config.yaml
model: "encoder-decoder audio transcriber"
dataset: "read English sentences (LibriTTS-R)"
train_examples: 15625
n_mels: 40
hop_length: 160
input: "log_mel"
spec_augment: false
win_length: 512
tokenizer: "char"
vocab_size: 32
encoder_arch: "crnn"
encoder_norm: "batchnorm"
encoder_activation: "relu"
encoder_depths: [1, 1, 1]
encoder_kernel_size: 5
encoder_stem: "single"
encoder_widths: [192, 288, 432]
encoder_rnn_width: 256
encoder_rnn: "gru"
encoder_bidirectional: false
encoder_rnn_residual: false
encoder_rnn_layers: 4
fusion: "prefix"
decoder_width: 320
decoder_layers: 6
decoder_norm: "rmsnorm"
decoder_norm_position: "pre"
decoder_activation: "gelu"
decoder_mlp_ratio: 4
decoder_head_dim: 32
decoder_fused_qkv: true
decoder_bias: "qkv"
decoder_qk_norm: false
decoder_layer_scale_init: 1.0
decoder_parallel_block: false
decoder_inner_norm: false
decoder_positions: "rope"
decoder_prefix_bidirectional: false
decoder_connector: "linear"
decoder_tie_embeddings: false
residual_init: "none"
optimizer: "muon"
muon_scale: "match_rms_adamw"
learning_rate: 0.002
momentum: 0.85
nesterov: false
orthogonalizer: "newton_schulz_5"
adamw_lr_other_params: 0.0011
max_grad_norm: 1.0
gradient_centralization: true
max_steps: 2500
batch_size: 64
epochs: 10.2
lr_schedule: "poly"
final_lr_fraction: 0.05
warmup_steps: 120
weight_decay: 0.3
adamw_weight_decay_other_params: 0
Rows from block 2 of the audio encoder of a small encoder-decoder audio transcriber, named by matrix and row number. Each number is 500 + 40 x the weight over its row's rms, rounded and kept within 0 to 999. All counts start at 0. Numbers have three digits each.
After each channel's rows are labels from the 100 clips, of 14976, where the channel reaches its highest value: "loudest" is the band of the loudest frequency at the time of the peak. Only what is clearly more common there than usual is listed. The data: read English sentences (LibriTTS-R). In brackets: how many of the 100.
# conv: width-5 conv (encoder.blocks.2.conv.weight, 432x288x5, each kernel summed), inputs 216-287

conv.321:428502513545421584468503464352483496494512492478489526464504460441539474473533454536519453513517536443557518520504509490454512425427425518520483495523475551490504501477494503491503451515519498445508588542428465473529
loudest: 4000 to 8000 Hz (37)

conv.350:587502502540469489439512437497520443503555511496449505465464535515499554469513456499451548531470507459559475510431429510542457485551474576484559443517529508438576490556447486535568490518517528429454573520445527523562
loudest: 2000 to 4000 Hz (27)

conv.279:541527505428456475566478518448539517521467475483533498483515411494609533423518538508573429475478495485464475453497458550484472499515463526505401487514478498589498543431421547415495540464501484537441485431543435485469
loudest: 250 to 500 Hz (39)

conv.196:577468549512515537495537452504529536477491554500521517437411546536511493536500494463494506531481500516502539407530485524481475537507486576488511515474552502517552494471499456557519483500498481508503577512547401505442
loudest: 250 to 500 Hz (69)

conv.380:497474470571472501409511497522474430515487522509412520472497518526495528521502537473494470500582479593483460435622537523434504545534555503562520436548530476496513441562489436474469512400514451570492558435531508485574
loudest: 1000 to 2000 Hz (27)

conv.79:503531522486528605480467485521473445464485454574534523478512517575479589445451488481487533529511442425478507570491428504531502489503536416494470504462539560457441459414405497451551511490466427523532480515523488462507
loudest: 500 to 1000 Hz (45); 250 to 500 Hz (33)

conv.162:496407511533477507489523547480475540468447501440538532436435456484468485478531487454612547562462442464522486544433467501469480466562464569530528522447475558525556461489443547530554491489527490513539468505620440516546
loudest: 4000 to 8000 Hz (31)

conv.280:485587442501504522455511487448476510481542476507454518464462538445528536563453524499461503521452373440501582557554510477473526540560459528581484485485544467499447520544548502508530474576532477534441517474493492539490
loudest: 500 to 1000 Hz (29)

conv.275:429498499454584409574506563545551528509511509508523455514493559548462496516499502569431467404486532446486529559568494518480465497414544530449539516471542464499510575488493459468449448521547557499510455454486568532417
loudest: 250 to 500 Hz (52)

conv.190:496459536496544518505559430499504505572454537469510513458444510448436476536476455522561446543510554504471542489460549536460465478523547533479516590518414478580561532481506518524412504489502471498469484479455497504508
loudest: 250 to 500 Hz (66)

conv.141:527528542479433528522487486515544514492456442509499483563498461464504531499490509481483449455468508513541576540453509563522508437509532549475508554454495520534516515544551472483481510525509512483558463528558579557447
loudest: 250 to 500 Hz (34)

conv.294:481506505555571490534506501501568462500467528522488492526530502490491517438418493489496496475445467530483552434523504463575475530489517462537493497453459611482511489524478524534516429478424512489583478569497479511506
loudest: 500 to 1000 Hz (44)

conv.3:498460458476449484500515565479490499434528494592474496474527519531475506446441539488500570458493514476515555609485465472544527475472513536479436495461536478543527493457504484487438507436528544493539540526585468430485
loudest: 1000 to 2000 Hz (31)

conv.254:533531530477559581476483534468562569485490470464497505501514477528495505487509493538519499478467472571574482473494492438529503524546477466488504548501493485472538510503483503498539493526437477507530558504499538406437
loudest: 250 to 500 Hz (55)

conv.68:508517490513508475462474480491523526548455510575512491455470515504483532518469507456447446463385517493472525512513556460542466487469458531495449511481501419498449574530499529544534485591435518487450443467513439428558
loudest: 2000 to 4000 Hz (41); 4000 to 8000 Hz (34)

conv.309:552571468528457521523488539529515468500505495503537508536483433537520512499554508515445485494509515530451518518536455549501499456459473492509435429488511481544480577539450475508433469479490546452499524537436536515535
loudest: 500 to 1000 Hz (54)

conv.145:460466500438519539539440467483514449486477525523484499458492407446447552532526503537479549575519510646428447447491441469498484495509441539533529500518511559483480455501554540453474463452500532521592475466513583505478
loudest: 1000 to 2000 Hz (32)

conv.418:527502509492500528484475538611466534496546494562515471488484494476423561428486585523533497536491437559494466480484567503518548466450539488570449518462529500494465501510546505512454508532552450469486552489474475486532
loudest: 4000 to 8000 Hz (32)

conv.416:514495458471471453545467444468534454473467535553449565515506448514493514588477505524581525482433514442468431455497490529530510451521497469538491565487466491556413562471573465499450558521517539464508503546375461493496
loudest: 250 to 500 Hz (34)

conv.376:472489473546543525517487477491483506533440573499503569508447550545542520513535473494503535492577511537439561489458483479432512468474584488487500563458521492500461473513483556526534541487516484421453497464462459548584
loudest: 500 to 1000 Hz (63)

conv.19:519461555461475497516466519499455469527497462524486507446479543495539463467455505452506544537409514508542589464494572491471502546483497545483498493574498529443538497487524475528423483460533564490519451468497484462484
loudest: 4000 to 8000 Hz (34)

conv.316:569484510445441474514538498516492527475473522473590483438473563519516499532530465494516497535419523479397597526497519565491538531511539497522482470497509532406557487515457509494457529484491505445478467530531559560553
loudest: 500 to 1000 Hz (46); 250 to 500 Hz (32)

conv.154:470557449531522470425465477413553513476601505535464484492486532413565488462524483516456434506564495512560526494513477483465512438504532495494472472510585552487521431520546497557557471532493467498475484502464499416487
loudest: 500 to 1000 Hz (25)

conv.364:549466493441504471470544529424572503527456491539549478510497495442511467504599420535463575522477500541519481491521452544448516537534532528456519438515444479470551490461515586494505517459530508553404433508527527465524
loudest: 500 to 1000 Hz (27)

conv.172:527560492435460510508528536526537562461513581503558491473460417450417519520469386493504473462534501537511470525513462517490478427507442538497488490481548456498498504546456558491495475501554509484513449449440513418530
loudest: 2000 to 4000 Hz (28)

conv.128:539476517534598515476498471560520422477400483536519444535424492444529527588478588483543531450460510501511447412453488484441482543475508465453495467479451478495439490488568481476562450539554515447507511469501498426555
loudest: 2000 to 4000 Hz (32)

conv.214:468559477444587556499464508470553538480368493454508532425482545527510485471490468500527476511499447522533510551477478509548496549513449480500577448514493522516539441518566477514560496468464478443525456403500492501541
loudest: 500 to 1000 Hz (29)

conv.93:505527486495511521491530471460464479454419543476482496522496518475516522513440459508538496509467457550440466517453444578544515519511503475591480558461469447515524526441522454561480468490502538481518498425464517517571
loudest: 500 to 1000 Hz (54)

conv.338:500456493512460491480553472467489453490534555552484460506449454560434447480514521423541514467485417538553505500451454492442506528512496533538442575504509518536524445537479491496519519501567459539553514527531520512518
loudest: 1000 to 2000 Hz (59)

conv.181:531492505561563493538477439509499495509522474481513482572473479477493567544496434582409475470463580614506482477439512546462525509476497387514492472535523414462502500512467493448496535477490440540486482461507481583567
loudest: 500 to 1000 Hz (64)

conv.362:563460440495421472548516543540459523494502429505419509484519491529487518503544517466496476520417377542558524510464498469540554454528569478573595455469495541484494456529484483545544513473509448505510519493566445503527
loudest: 2000 to 4000 Hz (41)

conv.243:526484502496526499463427536581453532504518406471514490507477509437484517480561458491437512454493465555536436522439462477487547543505491417536508451451515549497489449459465482485519465486480571486516440495470551543514
loudest: 1000 to 2000 Hz (28); 500 to 1000 Hz (25)

conv.358:502534452531562401517511450457501521440467522533516490521505488505454536515460584457471589524466508530490527479456433513486469522493507485512484488517505501499396495515444490451452514570477538602497498471460544465533
loudest: 500 to 1000 Hz (32)

conv.92:560448470537557392570487459485492456526465489574525544518454426518519463550525515440474493438490519456502462487503552448459538482480499492568473541512440488491460523456446544527551527488493442492471454494521545475538
loudest: 250 to 500 Hz (35); 500 to 1000 Hz (28)

conv.421:549431473533571565466527514591556483528582412522476489489478530498570547489410518481494474567504453538478466508501554454525546458450467513497503486418499527478569474543492556526489509454567466497479496474479489439502
loudest: 4000 to 8000 Hz (55)

conv.59:497476488432434498508482478469482541469527557512466478438424494553513484524504507553502470512512436526523547483480476500498554524574486485496526477436526514457522532532563504534479509491533474499538522562450521478512
loudest: 1000 to 2000 Hz (34)

conv.38:521523487453517501503515430515538493446506506535537561532550491523524529551510498531530448545457444497516539486549483414466515533434523444425484540535548404477529483536515524525464563439430524527460556477513527464493
loudest: 2000 to 4000 Hz (43)

conv.65:520555576445523504474548560471562500504533532512470531529469475457468452500504500506562491512515480478534553475524448541552486529472485527614525524493561460483558503475443539536498513509427512410514532470503497470520
loudest: 500 to 1000 Hz (31)

conv.239:524487488450502424476465553485455570491568520461511446499557438555496448510500496516513489498420488472387455517437437512490529542474466514479459523508546442446394517481476544493541443550478550485595457525487551396501
loudest: 4000 to 8000 Hz (81)

conv.359:519470493468482458556526497494497551473489486543477449499482501469516500480538432460473534489474482487586427450474536515481513581526484496561497517451541457498467555420544525449443502451516556539502556481570563535504
loudest: 500 to 1000 Hz (43)

conv.105:504485550554486556488427553513543550523484591476493503488477570533485553531528493518456461485467446547500506536448479514507470505458458471500500470497528543500555435511534486509518501526480483486429468547554472525531
loudest: 500 to 1000 Hz (30)

conv.419:469550542446513466505516510482449466496579492545482537520444496542502492467529511430525482555500542504476486472460501537529482540495528451519559470602453459481500507471515461384533596458511566488559436466568509470472
loudest: 4000 to 8000 Hz (45)

conv.263:527480543504493493467508551440507513548474529569548488446450526444516512517447545494526437507514497548443460531539521494491550520473447539566472438492482434535507536576495504479421430563463486506524446476435490481444
loudest: 2000 to 4000 Hz (30)