config.toml
encoder_arch = "crnn"
model = "encoder-decoder audio transcriber"
dataset = "read English sentences (LibriTTS-R)"
train_examples = 15625
n_mels = 40
hop_length = 160
input = "log_mel"
spec_augment = false
win_length = 512
tokenizer = "char"
vocab_size = 32
encoder_norm = "batchnorm"
encoder_activation = "relu"
encoder_depths = [1, 1, 1]
encoder_kernel_size = 5
encoder_stem = "single"
encoder_widths = [192, 288, 432]
encoder_rnn_width = 256
encoder_rnn = "gru"
encoder_bidirectional = false
encoder_rnn_residual = false
encoder_rnn_layers = 4
fusion = "prefix"
decoder_width = 320
decoder_layers = 6
decoder_norm = "rmsnorm"
decoder_norm_position = "pre"
decoder_activation = "gelu"
decoder_mlp_ratio = 4
decoder_head_dim = 32
decoder_fused_qkv = true
decoder_bias = "qkv"
decoder_qk_norm = false
decoder_layer_scale_init = 1.0
decoder_parallel_block = false
decoder_inner_norm = false
decoder_positions = "rope"
decoder_prefix_bidirectional = false
decoder_connector = "linear"
decoder_tie_embeddings = false
residual_init = "none"
optimizer = "muon"
muon_scale = "match_rms_adamw"
lr = 0.002
momentum = 0.85
nesterov = false
orthogonalizer = "newton_schulz_5"
adamw_lr_other_params = 0.0011
grad_clip = 1.0
gradient_centralization = true
steps = 2500
batch_size = 64
epochs = 10.2
lr_schedule = "poly"
final_lr_fraction = 0.05
warmup_steps = 120
weight_decay = 0.3
adamw_weight_decay_other_params = 0
Rows from block 3 of the text decoder, named by matrix and row number. Rows with one number belong to one neuron. Each number is 500 + 25 x the weight over its row's rms, rounded and kept within 0 to 999. All counts start at 0. Numbers have three digits each.
# fc1: MLP up (decoder.blocks.3.mlp.fc1.weight, 1280x320), inputs 0-159
# fc2: MLP down (decoder.blocks.3.mlp.fc2.weight, 320x1280, transposed), outputs 0-159
fc1.1010:500484463472506510528502486478500488500488525486520489536504496468504482529467485517470496497519507490504449466519507522468518486456482464483561472431467471566485529462498474495489519499469482459496487479491528553505482497555508512468505472531506518525471478478462546499531519443494502489489482519494508498544450490521523506517465476483507506489496495523484485499498516467525458510477511541525542515465490495520517493473496523481529549524508506506508474487496497521532506520529508
fc1.1011:511597521506485548494502501502540515486495491517521485496469529481503530475487476530537472522519495429529531523501518491551508538549542528479488519487491517483505516506523495513515509476490525494508464496456487552519517496457509497476515497511510544537471472495493456531523492479518464506537511475484467468513488523501453530518502489497539462489536499484501524501520511503517531494486505453490496485511508516515457550533518474506479454518480535514526525534468481484551467506509507
fc1.1012:524511469502483470521476546464483540482523528492505495465528483498480489452511493496508511496505508501542510481502534513491460457487521516534488484497495474466480516476510548536536524536498477524517512507549522508446522533488497497481475478483533471534514512486511476541493458473539500495502498475505504518489462521509478537527491472508480496482522516490495482499509504525470523522507523492547446498482504513530493497500508474480494512492520496492509485529495508547523497497493488
fc1.1013:502482521484472483448468475505497537508533496508491451523528523540489501523545536486470497486495527489532536510460525454508471576467551451476527472484507499511514537506504504486509481485496495515504513492526494498490490492528509536470497510466542511478478541455466487522509529528498519536528509499453522462497541513502486488515492502530523494515472517515526525501501468465489560504531556499542491521521496508482404495482502459524477478526499462477510504501500480552445510539494467
fc1.1014:522519487500446542547470511510464536536493520476487523458472524538528475498532518475499503523563496510498507536479466482536475469468439513487501558485478565488492525539505463502528475499527505473505504492537517538485514512482522501499464493519495507462502477501460497484524491498506503476504494478532514511527498519477483509480524477472492521506480524520513476502480504501520460539527508516500464546482503527524471478548480477495481460506508515475484521483519515498525502481490512
fc1.1015:489471494476505512484547511477463488504512515486520496505500496507547484510548537475484535561538490475529524467492476514471527496502445463532516491535509538527528520473458473506544505533478507500480501493504527552544499499476472519495530540492513502461484496485490485498510505481484513466504564557486479503528511513485516488487497505518475457511515526526508449544494522495476501515491527503502533470455538506519504454501517500491491453496495509516490521511516492471495488520482514
fc1.1016:479512468496473518463472491523501514507500494483500542474446547465450511489464529529491535503517496488564523486491500493495483520482495487512476511528478477503515522482505499537493479550522512501531515518510481448513530495487473510512489469521458507475496536503517519532501510513518548444437478485491531526521523497493531497508482505459515518491520479500471505498486497468494493517468518514495536472536498507508513485496494517487434475573469547491517504480495539450502520531538506
fc1.1017:474548531502499548546509456550494518482531511487541480514517516499508515502483486560495510496493542472504513475519476474504496529468471473435530522495510549530457479486499452475511511538523486476517506531515480457506509485528501496505511538504449467456476490476517503514510516510503520519465499507496529538550442473521513466513525529485526536478475555477455500451501524524510538494482512469499476518496466488533467550458475473483518504505511505527494494533504501508545476503467483
fc1.1018:528454462495501527523553489491499512501516469534501523496465488523491506496504537526499502482515506536497518476516496556507518512477489538466514452517542537521480504494499495514497506527495481519506549510458466471490523528479463537511507518565489504523468503505485493527469457499504484490508468517474491459510484504519463479491526512513506529448538495519524545480557475474540488531505515454481528468526538503498486490498527507504460487470466512475518504467522504478458488520508484
fc1.1019:512472536497500534502527485497493529460537508530479501477526531492460535450507470522505479455512505481515520498476499515520491505487544494525522481486475503489500521497491501487500471503494520446487488453520543489503547489514459440452480505487468492538494470541448530499493504447518506499503493510501474465493482472456482479505495523544538515482548520484543508536514539495541479489501514469447525538528525487506498465494462514493526532520482497493500484519492483487467497498507565
fc1.1020:459425545463479484502493482460536550481513480537535477463524507474526481487500487522520506527513483491530526523493517475522525509545483511502474523541491513490514524476457421510460494461480496464502519508553498511555456477509507474480479495463503478486512525478498489521491526467519525473515552518474492488512478509547538491489499506489526472496498532515481470509513520504475458515495516496531486494523512524528464466527498459496517504507492509513539517501463529500521496464525495
fc1.1021:487493494489471514517522481504449533512482504513495470495487493502499512504501473455555501514498495508547512478489508553487573468481520509497476527506498507467501476502463487499488483513528477501505491521518526488501530481475497512439538443532454478493482490476510494477453511458482506464534461459442482525520474538495526507506462475475512491467503497506530503506524483483458524537470498444458496546434500491553502480534495472487502478523490534482522521494525489514505495500470459
fc1.1022:525458479509547504523544504522467538512536486531486505471545487437494485507468533494512511482513504501538492488456488483513498518479527477502506531484517503528500519511492480522510490457475523526471486472534527526516509553506516467482479500482510502510508455510508504488494502488500516540500474498475503523472518501526480561528464523503483496490496547509519505495555499518488503485493494516501484525519476491472470517513428445478539495565480475509472458433559505495540533515545489
fc1.1023:478519487458490505522537475502493496496516497484483465490525464500538506481483522519514508486544453487473513503534522472501493511519534513509514515445530480499500500513521543472492526506498492489518510491515508508477520555485481467503511484506467489442476504473480502506517521447489489490468511506500509472509505469530510499532526504473458491493525547532482532524480475520504476512448510483498480496523511509513476502537519523485521540527467491521493520509530473482506472502502536
fc1.1024:536514526490467480519495542497490570520496536484488506483487507520504482503514524533529470514491467497523508464492512507526484494512503513515552516547503496508532535483551483492488477505477512494504475569472543524500478488484564478529465495554471501504488501512502505507495460505498506473484526512499502512505488464499537504497510512502512518462478487508524459551498483515446463514489505498470530491515491502474528494458501555463478467459503479481498516509502503512541497501516527
fc1.1025:459520461501485529499450527486465535514496482507481520536524505508546477489499467505482499518507509470483515507494536515513518488446491489499496491524481561522513523484488513513463542520530513522488511501472530474511489513440454487521454526519529503503447523531472494471500517482471522532445530482496520455491495517455528474465548540507521514500490496467489483498486455562519516482467547507553468498526489480525469522509523531495457504518492503530464520480502487532504480493492466
fc1.1026:520483482472481473470488534538504504518515470506470482522486484505495458503482512508501507528505481500498541485485445479486520511505462519461478538444498546488516487460548517499496508485440455494504480526514498515492532522484478511495518482496525466491499495488526511496536507500489505555560533524522482512510447464503511488548500508526515451498496499489538486490512522504499516498421498471512460459460491540533480496506506490518541489519477515468482495526463483508500500507456519
fc1.1027:549477501457487508496492496500512510527484488465478522518534478487511479491499516497533472528496487514469505499464503492511478517479509513470511482539464503517474516457536506548468472515552465511521495504511554473545488512475498469489501479484527498485509507542484502467537489473446489522490482553523462520481481479527530462505531492454484554493500499520490493504482461478483522517481521524484535514477501484533480479499475474515536511460532543519528577524512502546492514503482512
fc2.1010:509500507520503498554503518515490534476469524475521464557500459532526486485448488463514548551490497483496517516497489487508495498504535518537499521496519525478495530518539477462523495517527494453516498521482536545513490504537496525488510503500485464472522487496522544496531508541529515470460489492529520541565508489482503536492517490519468470480480489481496511490476436500467499492492475476482474498450565463479543520514427512520492491530514513499499479496514469525473541511485513
fc2.1011:504455515461525552508465509478513525500467516505483550504547535498491502497465501456519512455500463436498485500501470529490503467491481512495499532498536489491492472512456522506493480475521523487472532473537565472480475492512504502529515524527542508509531433472488547443509501503520465539516544532469500550531514511555472495480494496473470489475507543466507477478527498491547501475504491492558506484489556488487474492515517524529512512472472451519458474474494512496517487512511542
fc2.1012:473499568516487510492502506551518485515531495506520538499460512498548490480513490513471498515522523474460467475532480520527507500521503463449535487467530513533508457477515463479492459477517469507459501497507495501524475460543499506480491520492457498471513527500492519516520513478529488465468488516479534462510504479543530451500492483538553525478494477506498500522487508475492508515547518488523541489501537451520518480514501530501510530510502506540508517460513520442522545490524540
fc2.1013:527548481494549483498528538456518487476508524506496530507541455491472498499509433476476504504471515501500466462543468495482512503490464501538494516477520498483468471465554482447481480513472496439510519527564480472510506471516489485476453489526522498519520542525493501515508518514473503473483477482498471517490491488491513512536505512491503467429508499483496516489442511547516484523471478471563506536531470507511553512504512490493509561508509507489493491508547515482538507493462518
fc2.1014:498515537536489431515504474454544467519480454517451530556508512472472482526493488481523496503515489428517478492525500479493527504497508469486512479535507505450542516497504501519499509495495479521475541483514531471496511524471470512487573467435469493458454524515489488512507481522475479496507501484514508493497516476464479506489514525529491470530489452493501516458505516498493495470522468473494490453500458504456463538481515493512530492466538478459446500466541454509509521503505476
fc2.1015:471514492522528494510523492499526513550503461502449483473490520429500502556476516474495459489461458498528461550552501519500537489510507500499515474445458488469486451486528522471503473504561486470517480525459488504501508533520472519485483500498513490491519537504514492474529496522507487535462516488464504511566485514521493504453502519496526472559509493490504528538520482493494527500493483503535518552528497496493490470517474515498445515480456546500531466499518496490518464514477507
fc2.1016:502483501504508504499516479480512533524497488496551491455499516489512497524531560529532553453500507497490520489484491476486470471510480522508511553461509479517489466482514540496446488561552491512536498514522563511477489475479535509541526479471532482479502515480507498482514456485518488542532568468488460488493491528506486522545512514535489520507503501493498468492524501467504496484531485438483486529454511512509524527510512495479537494433545481489504495520491486544483534524460506
fc2.1017:486501496537480493447504496495490487477500504523437504536547502482510524509480495471523496484509474474517500508517505449539500514520539538513536482480490528490539539526488531503506478528502485469499487480496515510525471551500520504492488534505462502535485475542509488491490500493543473450541494502481466471495471470500485552452523488516514495476525484552478482506530544494473487519507468490498494452510525462475512507481517514521475532531526509487493490506530508499532490528516472
fc2.1018:537478501508487469544525510479542492524525506484514482487529479508492482502514490535499542469495501531512489504517450526454464534525466509523512490502510509531513470499524512470516494480517482507526513485468473546469492498479534467496475538484587484543522536491480467529503464556496533512510498479523498518524437492488473509473496538483531499467468488482521530488476537483480558470517555513556496497527532509536479505532463537505531525499495533472514494466481482527512481482508506
fc2.1019:490505523481464494506477525465441487503467537482550492501493524461528461513528478489502522516519497492518524521513540518517533520483524484516446554490475468542505500530452497523488520484490469470482511478479460477489492526509482486485510530504515481504494504479493499491501495493506511533536437488482472513457505536529546509512440488500465451503493473484529523524528490454470484472489490534495489455510493514516514567541500506487441476512546450495477506501508531528518521496503428
fc2.1020:484466477443473492530520489517520478456506507507455498509537492507504472533540465506525509522509509504474488484488511467540497556512493521506569485507483526476498464551518476490524523516545504495503433540506497467451533481508482472508536458532480481503525490576450525463538491488500498481484505462483503537460516464515492510549495500492486496474447478498475521500500466504499523498498481534470525531476517442488506534480486528511500463517469455529457492510492499472484516522494516
fc2.1021:498497506483479471487473513502518521479486493525488516467514510546533505524515457497511480446542513493458490463530487491513499542520466508498513505515525508484557491464497543478505506494479529546495509468465505492515484545487458491476476538497468507519499521523497481494517494521475534488499509503506524501507505509504482480490527556505485500501546489465515490503495503506492490481522531556467523450529540500503483453502505530544511477498513527507475481475493532510510516534501511
fc2.1022:501513500456514511518473520521506475513482512433492512536489570494484475523493495480473496506482511470505496483507512491532491499535471493576540524515529526491537530548501489488479479502502490449514514485486536482459481497498527547493515533463496469492478528518515492504503508497464529517488499543511488502470484508483471483511510460524553517538495523464474531507480446459505522461503493511489512534549474488483536555511499528487542447481520484501528550504513534503504463500469488
fc2.1023:507532541475542478538486500510537511484505474531489483537477480499499531496506495523514513513431532467519506500492478443493512503515494514521470510504498532480531472458509498497529510505504518480488456519465474480457465485490520536524505576504506520541516511511506505481511501528463533504466467467471451471478476540514501475474516466542504503534464515500473487511491477525509486510516471504510528479486474486493518515510539507508489470493493507496507525492504476521472506485523537
fc2.1024:492497505507555500513496465487437506495481502473496540503506522498522486532541513471481479477483541541465481530474474489543525524498530506490532480491499484484450458519512503466497499504511558456503534472524505512499510467491541469487476489463462431498504506447473538517513530517498510485500529504491496526512479503496522534473529509490509551475481543513499445493515497522507496459515524483516527506466524449490492468562469481547514491502515483523478492529480473445513504483497534
fc2.1025:529505508521536501477493535505521495561488504493514478488516518489503487465513519483489494492512524493533510484511558473453498483528496513486508531455544478486517531505512484466506527488484475492519471507476496460436496535494522480527492471544497556511540508523533523455553494484587496509498473495479500519496524506507444471504526491494513535529494490520488532481528505448529486522447469494444516494471491539531494446536463480506544513480494494511492482586540525517481477488495539
fc2.1026:520500477497532524451487482474481504488494511483506526512501497513524476488511464501483497459494508447524504515504529439544487499501528502509493491482485444478514481528502484465452511480481530465500534441469498470495495496515476542520505515513499517510488477501512445541463542517531504463489476516502502494514525509539514528537510490494461506523514530502492528513477480514512471517509467512510521484555504463501465541551561516474508474500467519526538488518495511546473506479529501
fc2.1027:498527460525485516536480553543499516476473468502488494444513542512520513471522501499498567491525534494510481490489498473509514502490504479495540510473509498519543503491513516570493531484517497524466528531490519474512465491480481481490484504525499496524478536522572499492501499534450466464484505491493492506511502499484453479526473506504490428509495454564489437504495503533501530492549520516533504488521531487562518471485479466506510479495476491446493505525464506512499488544468514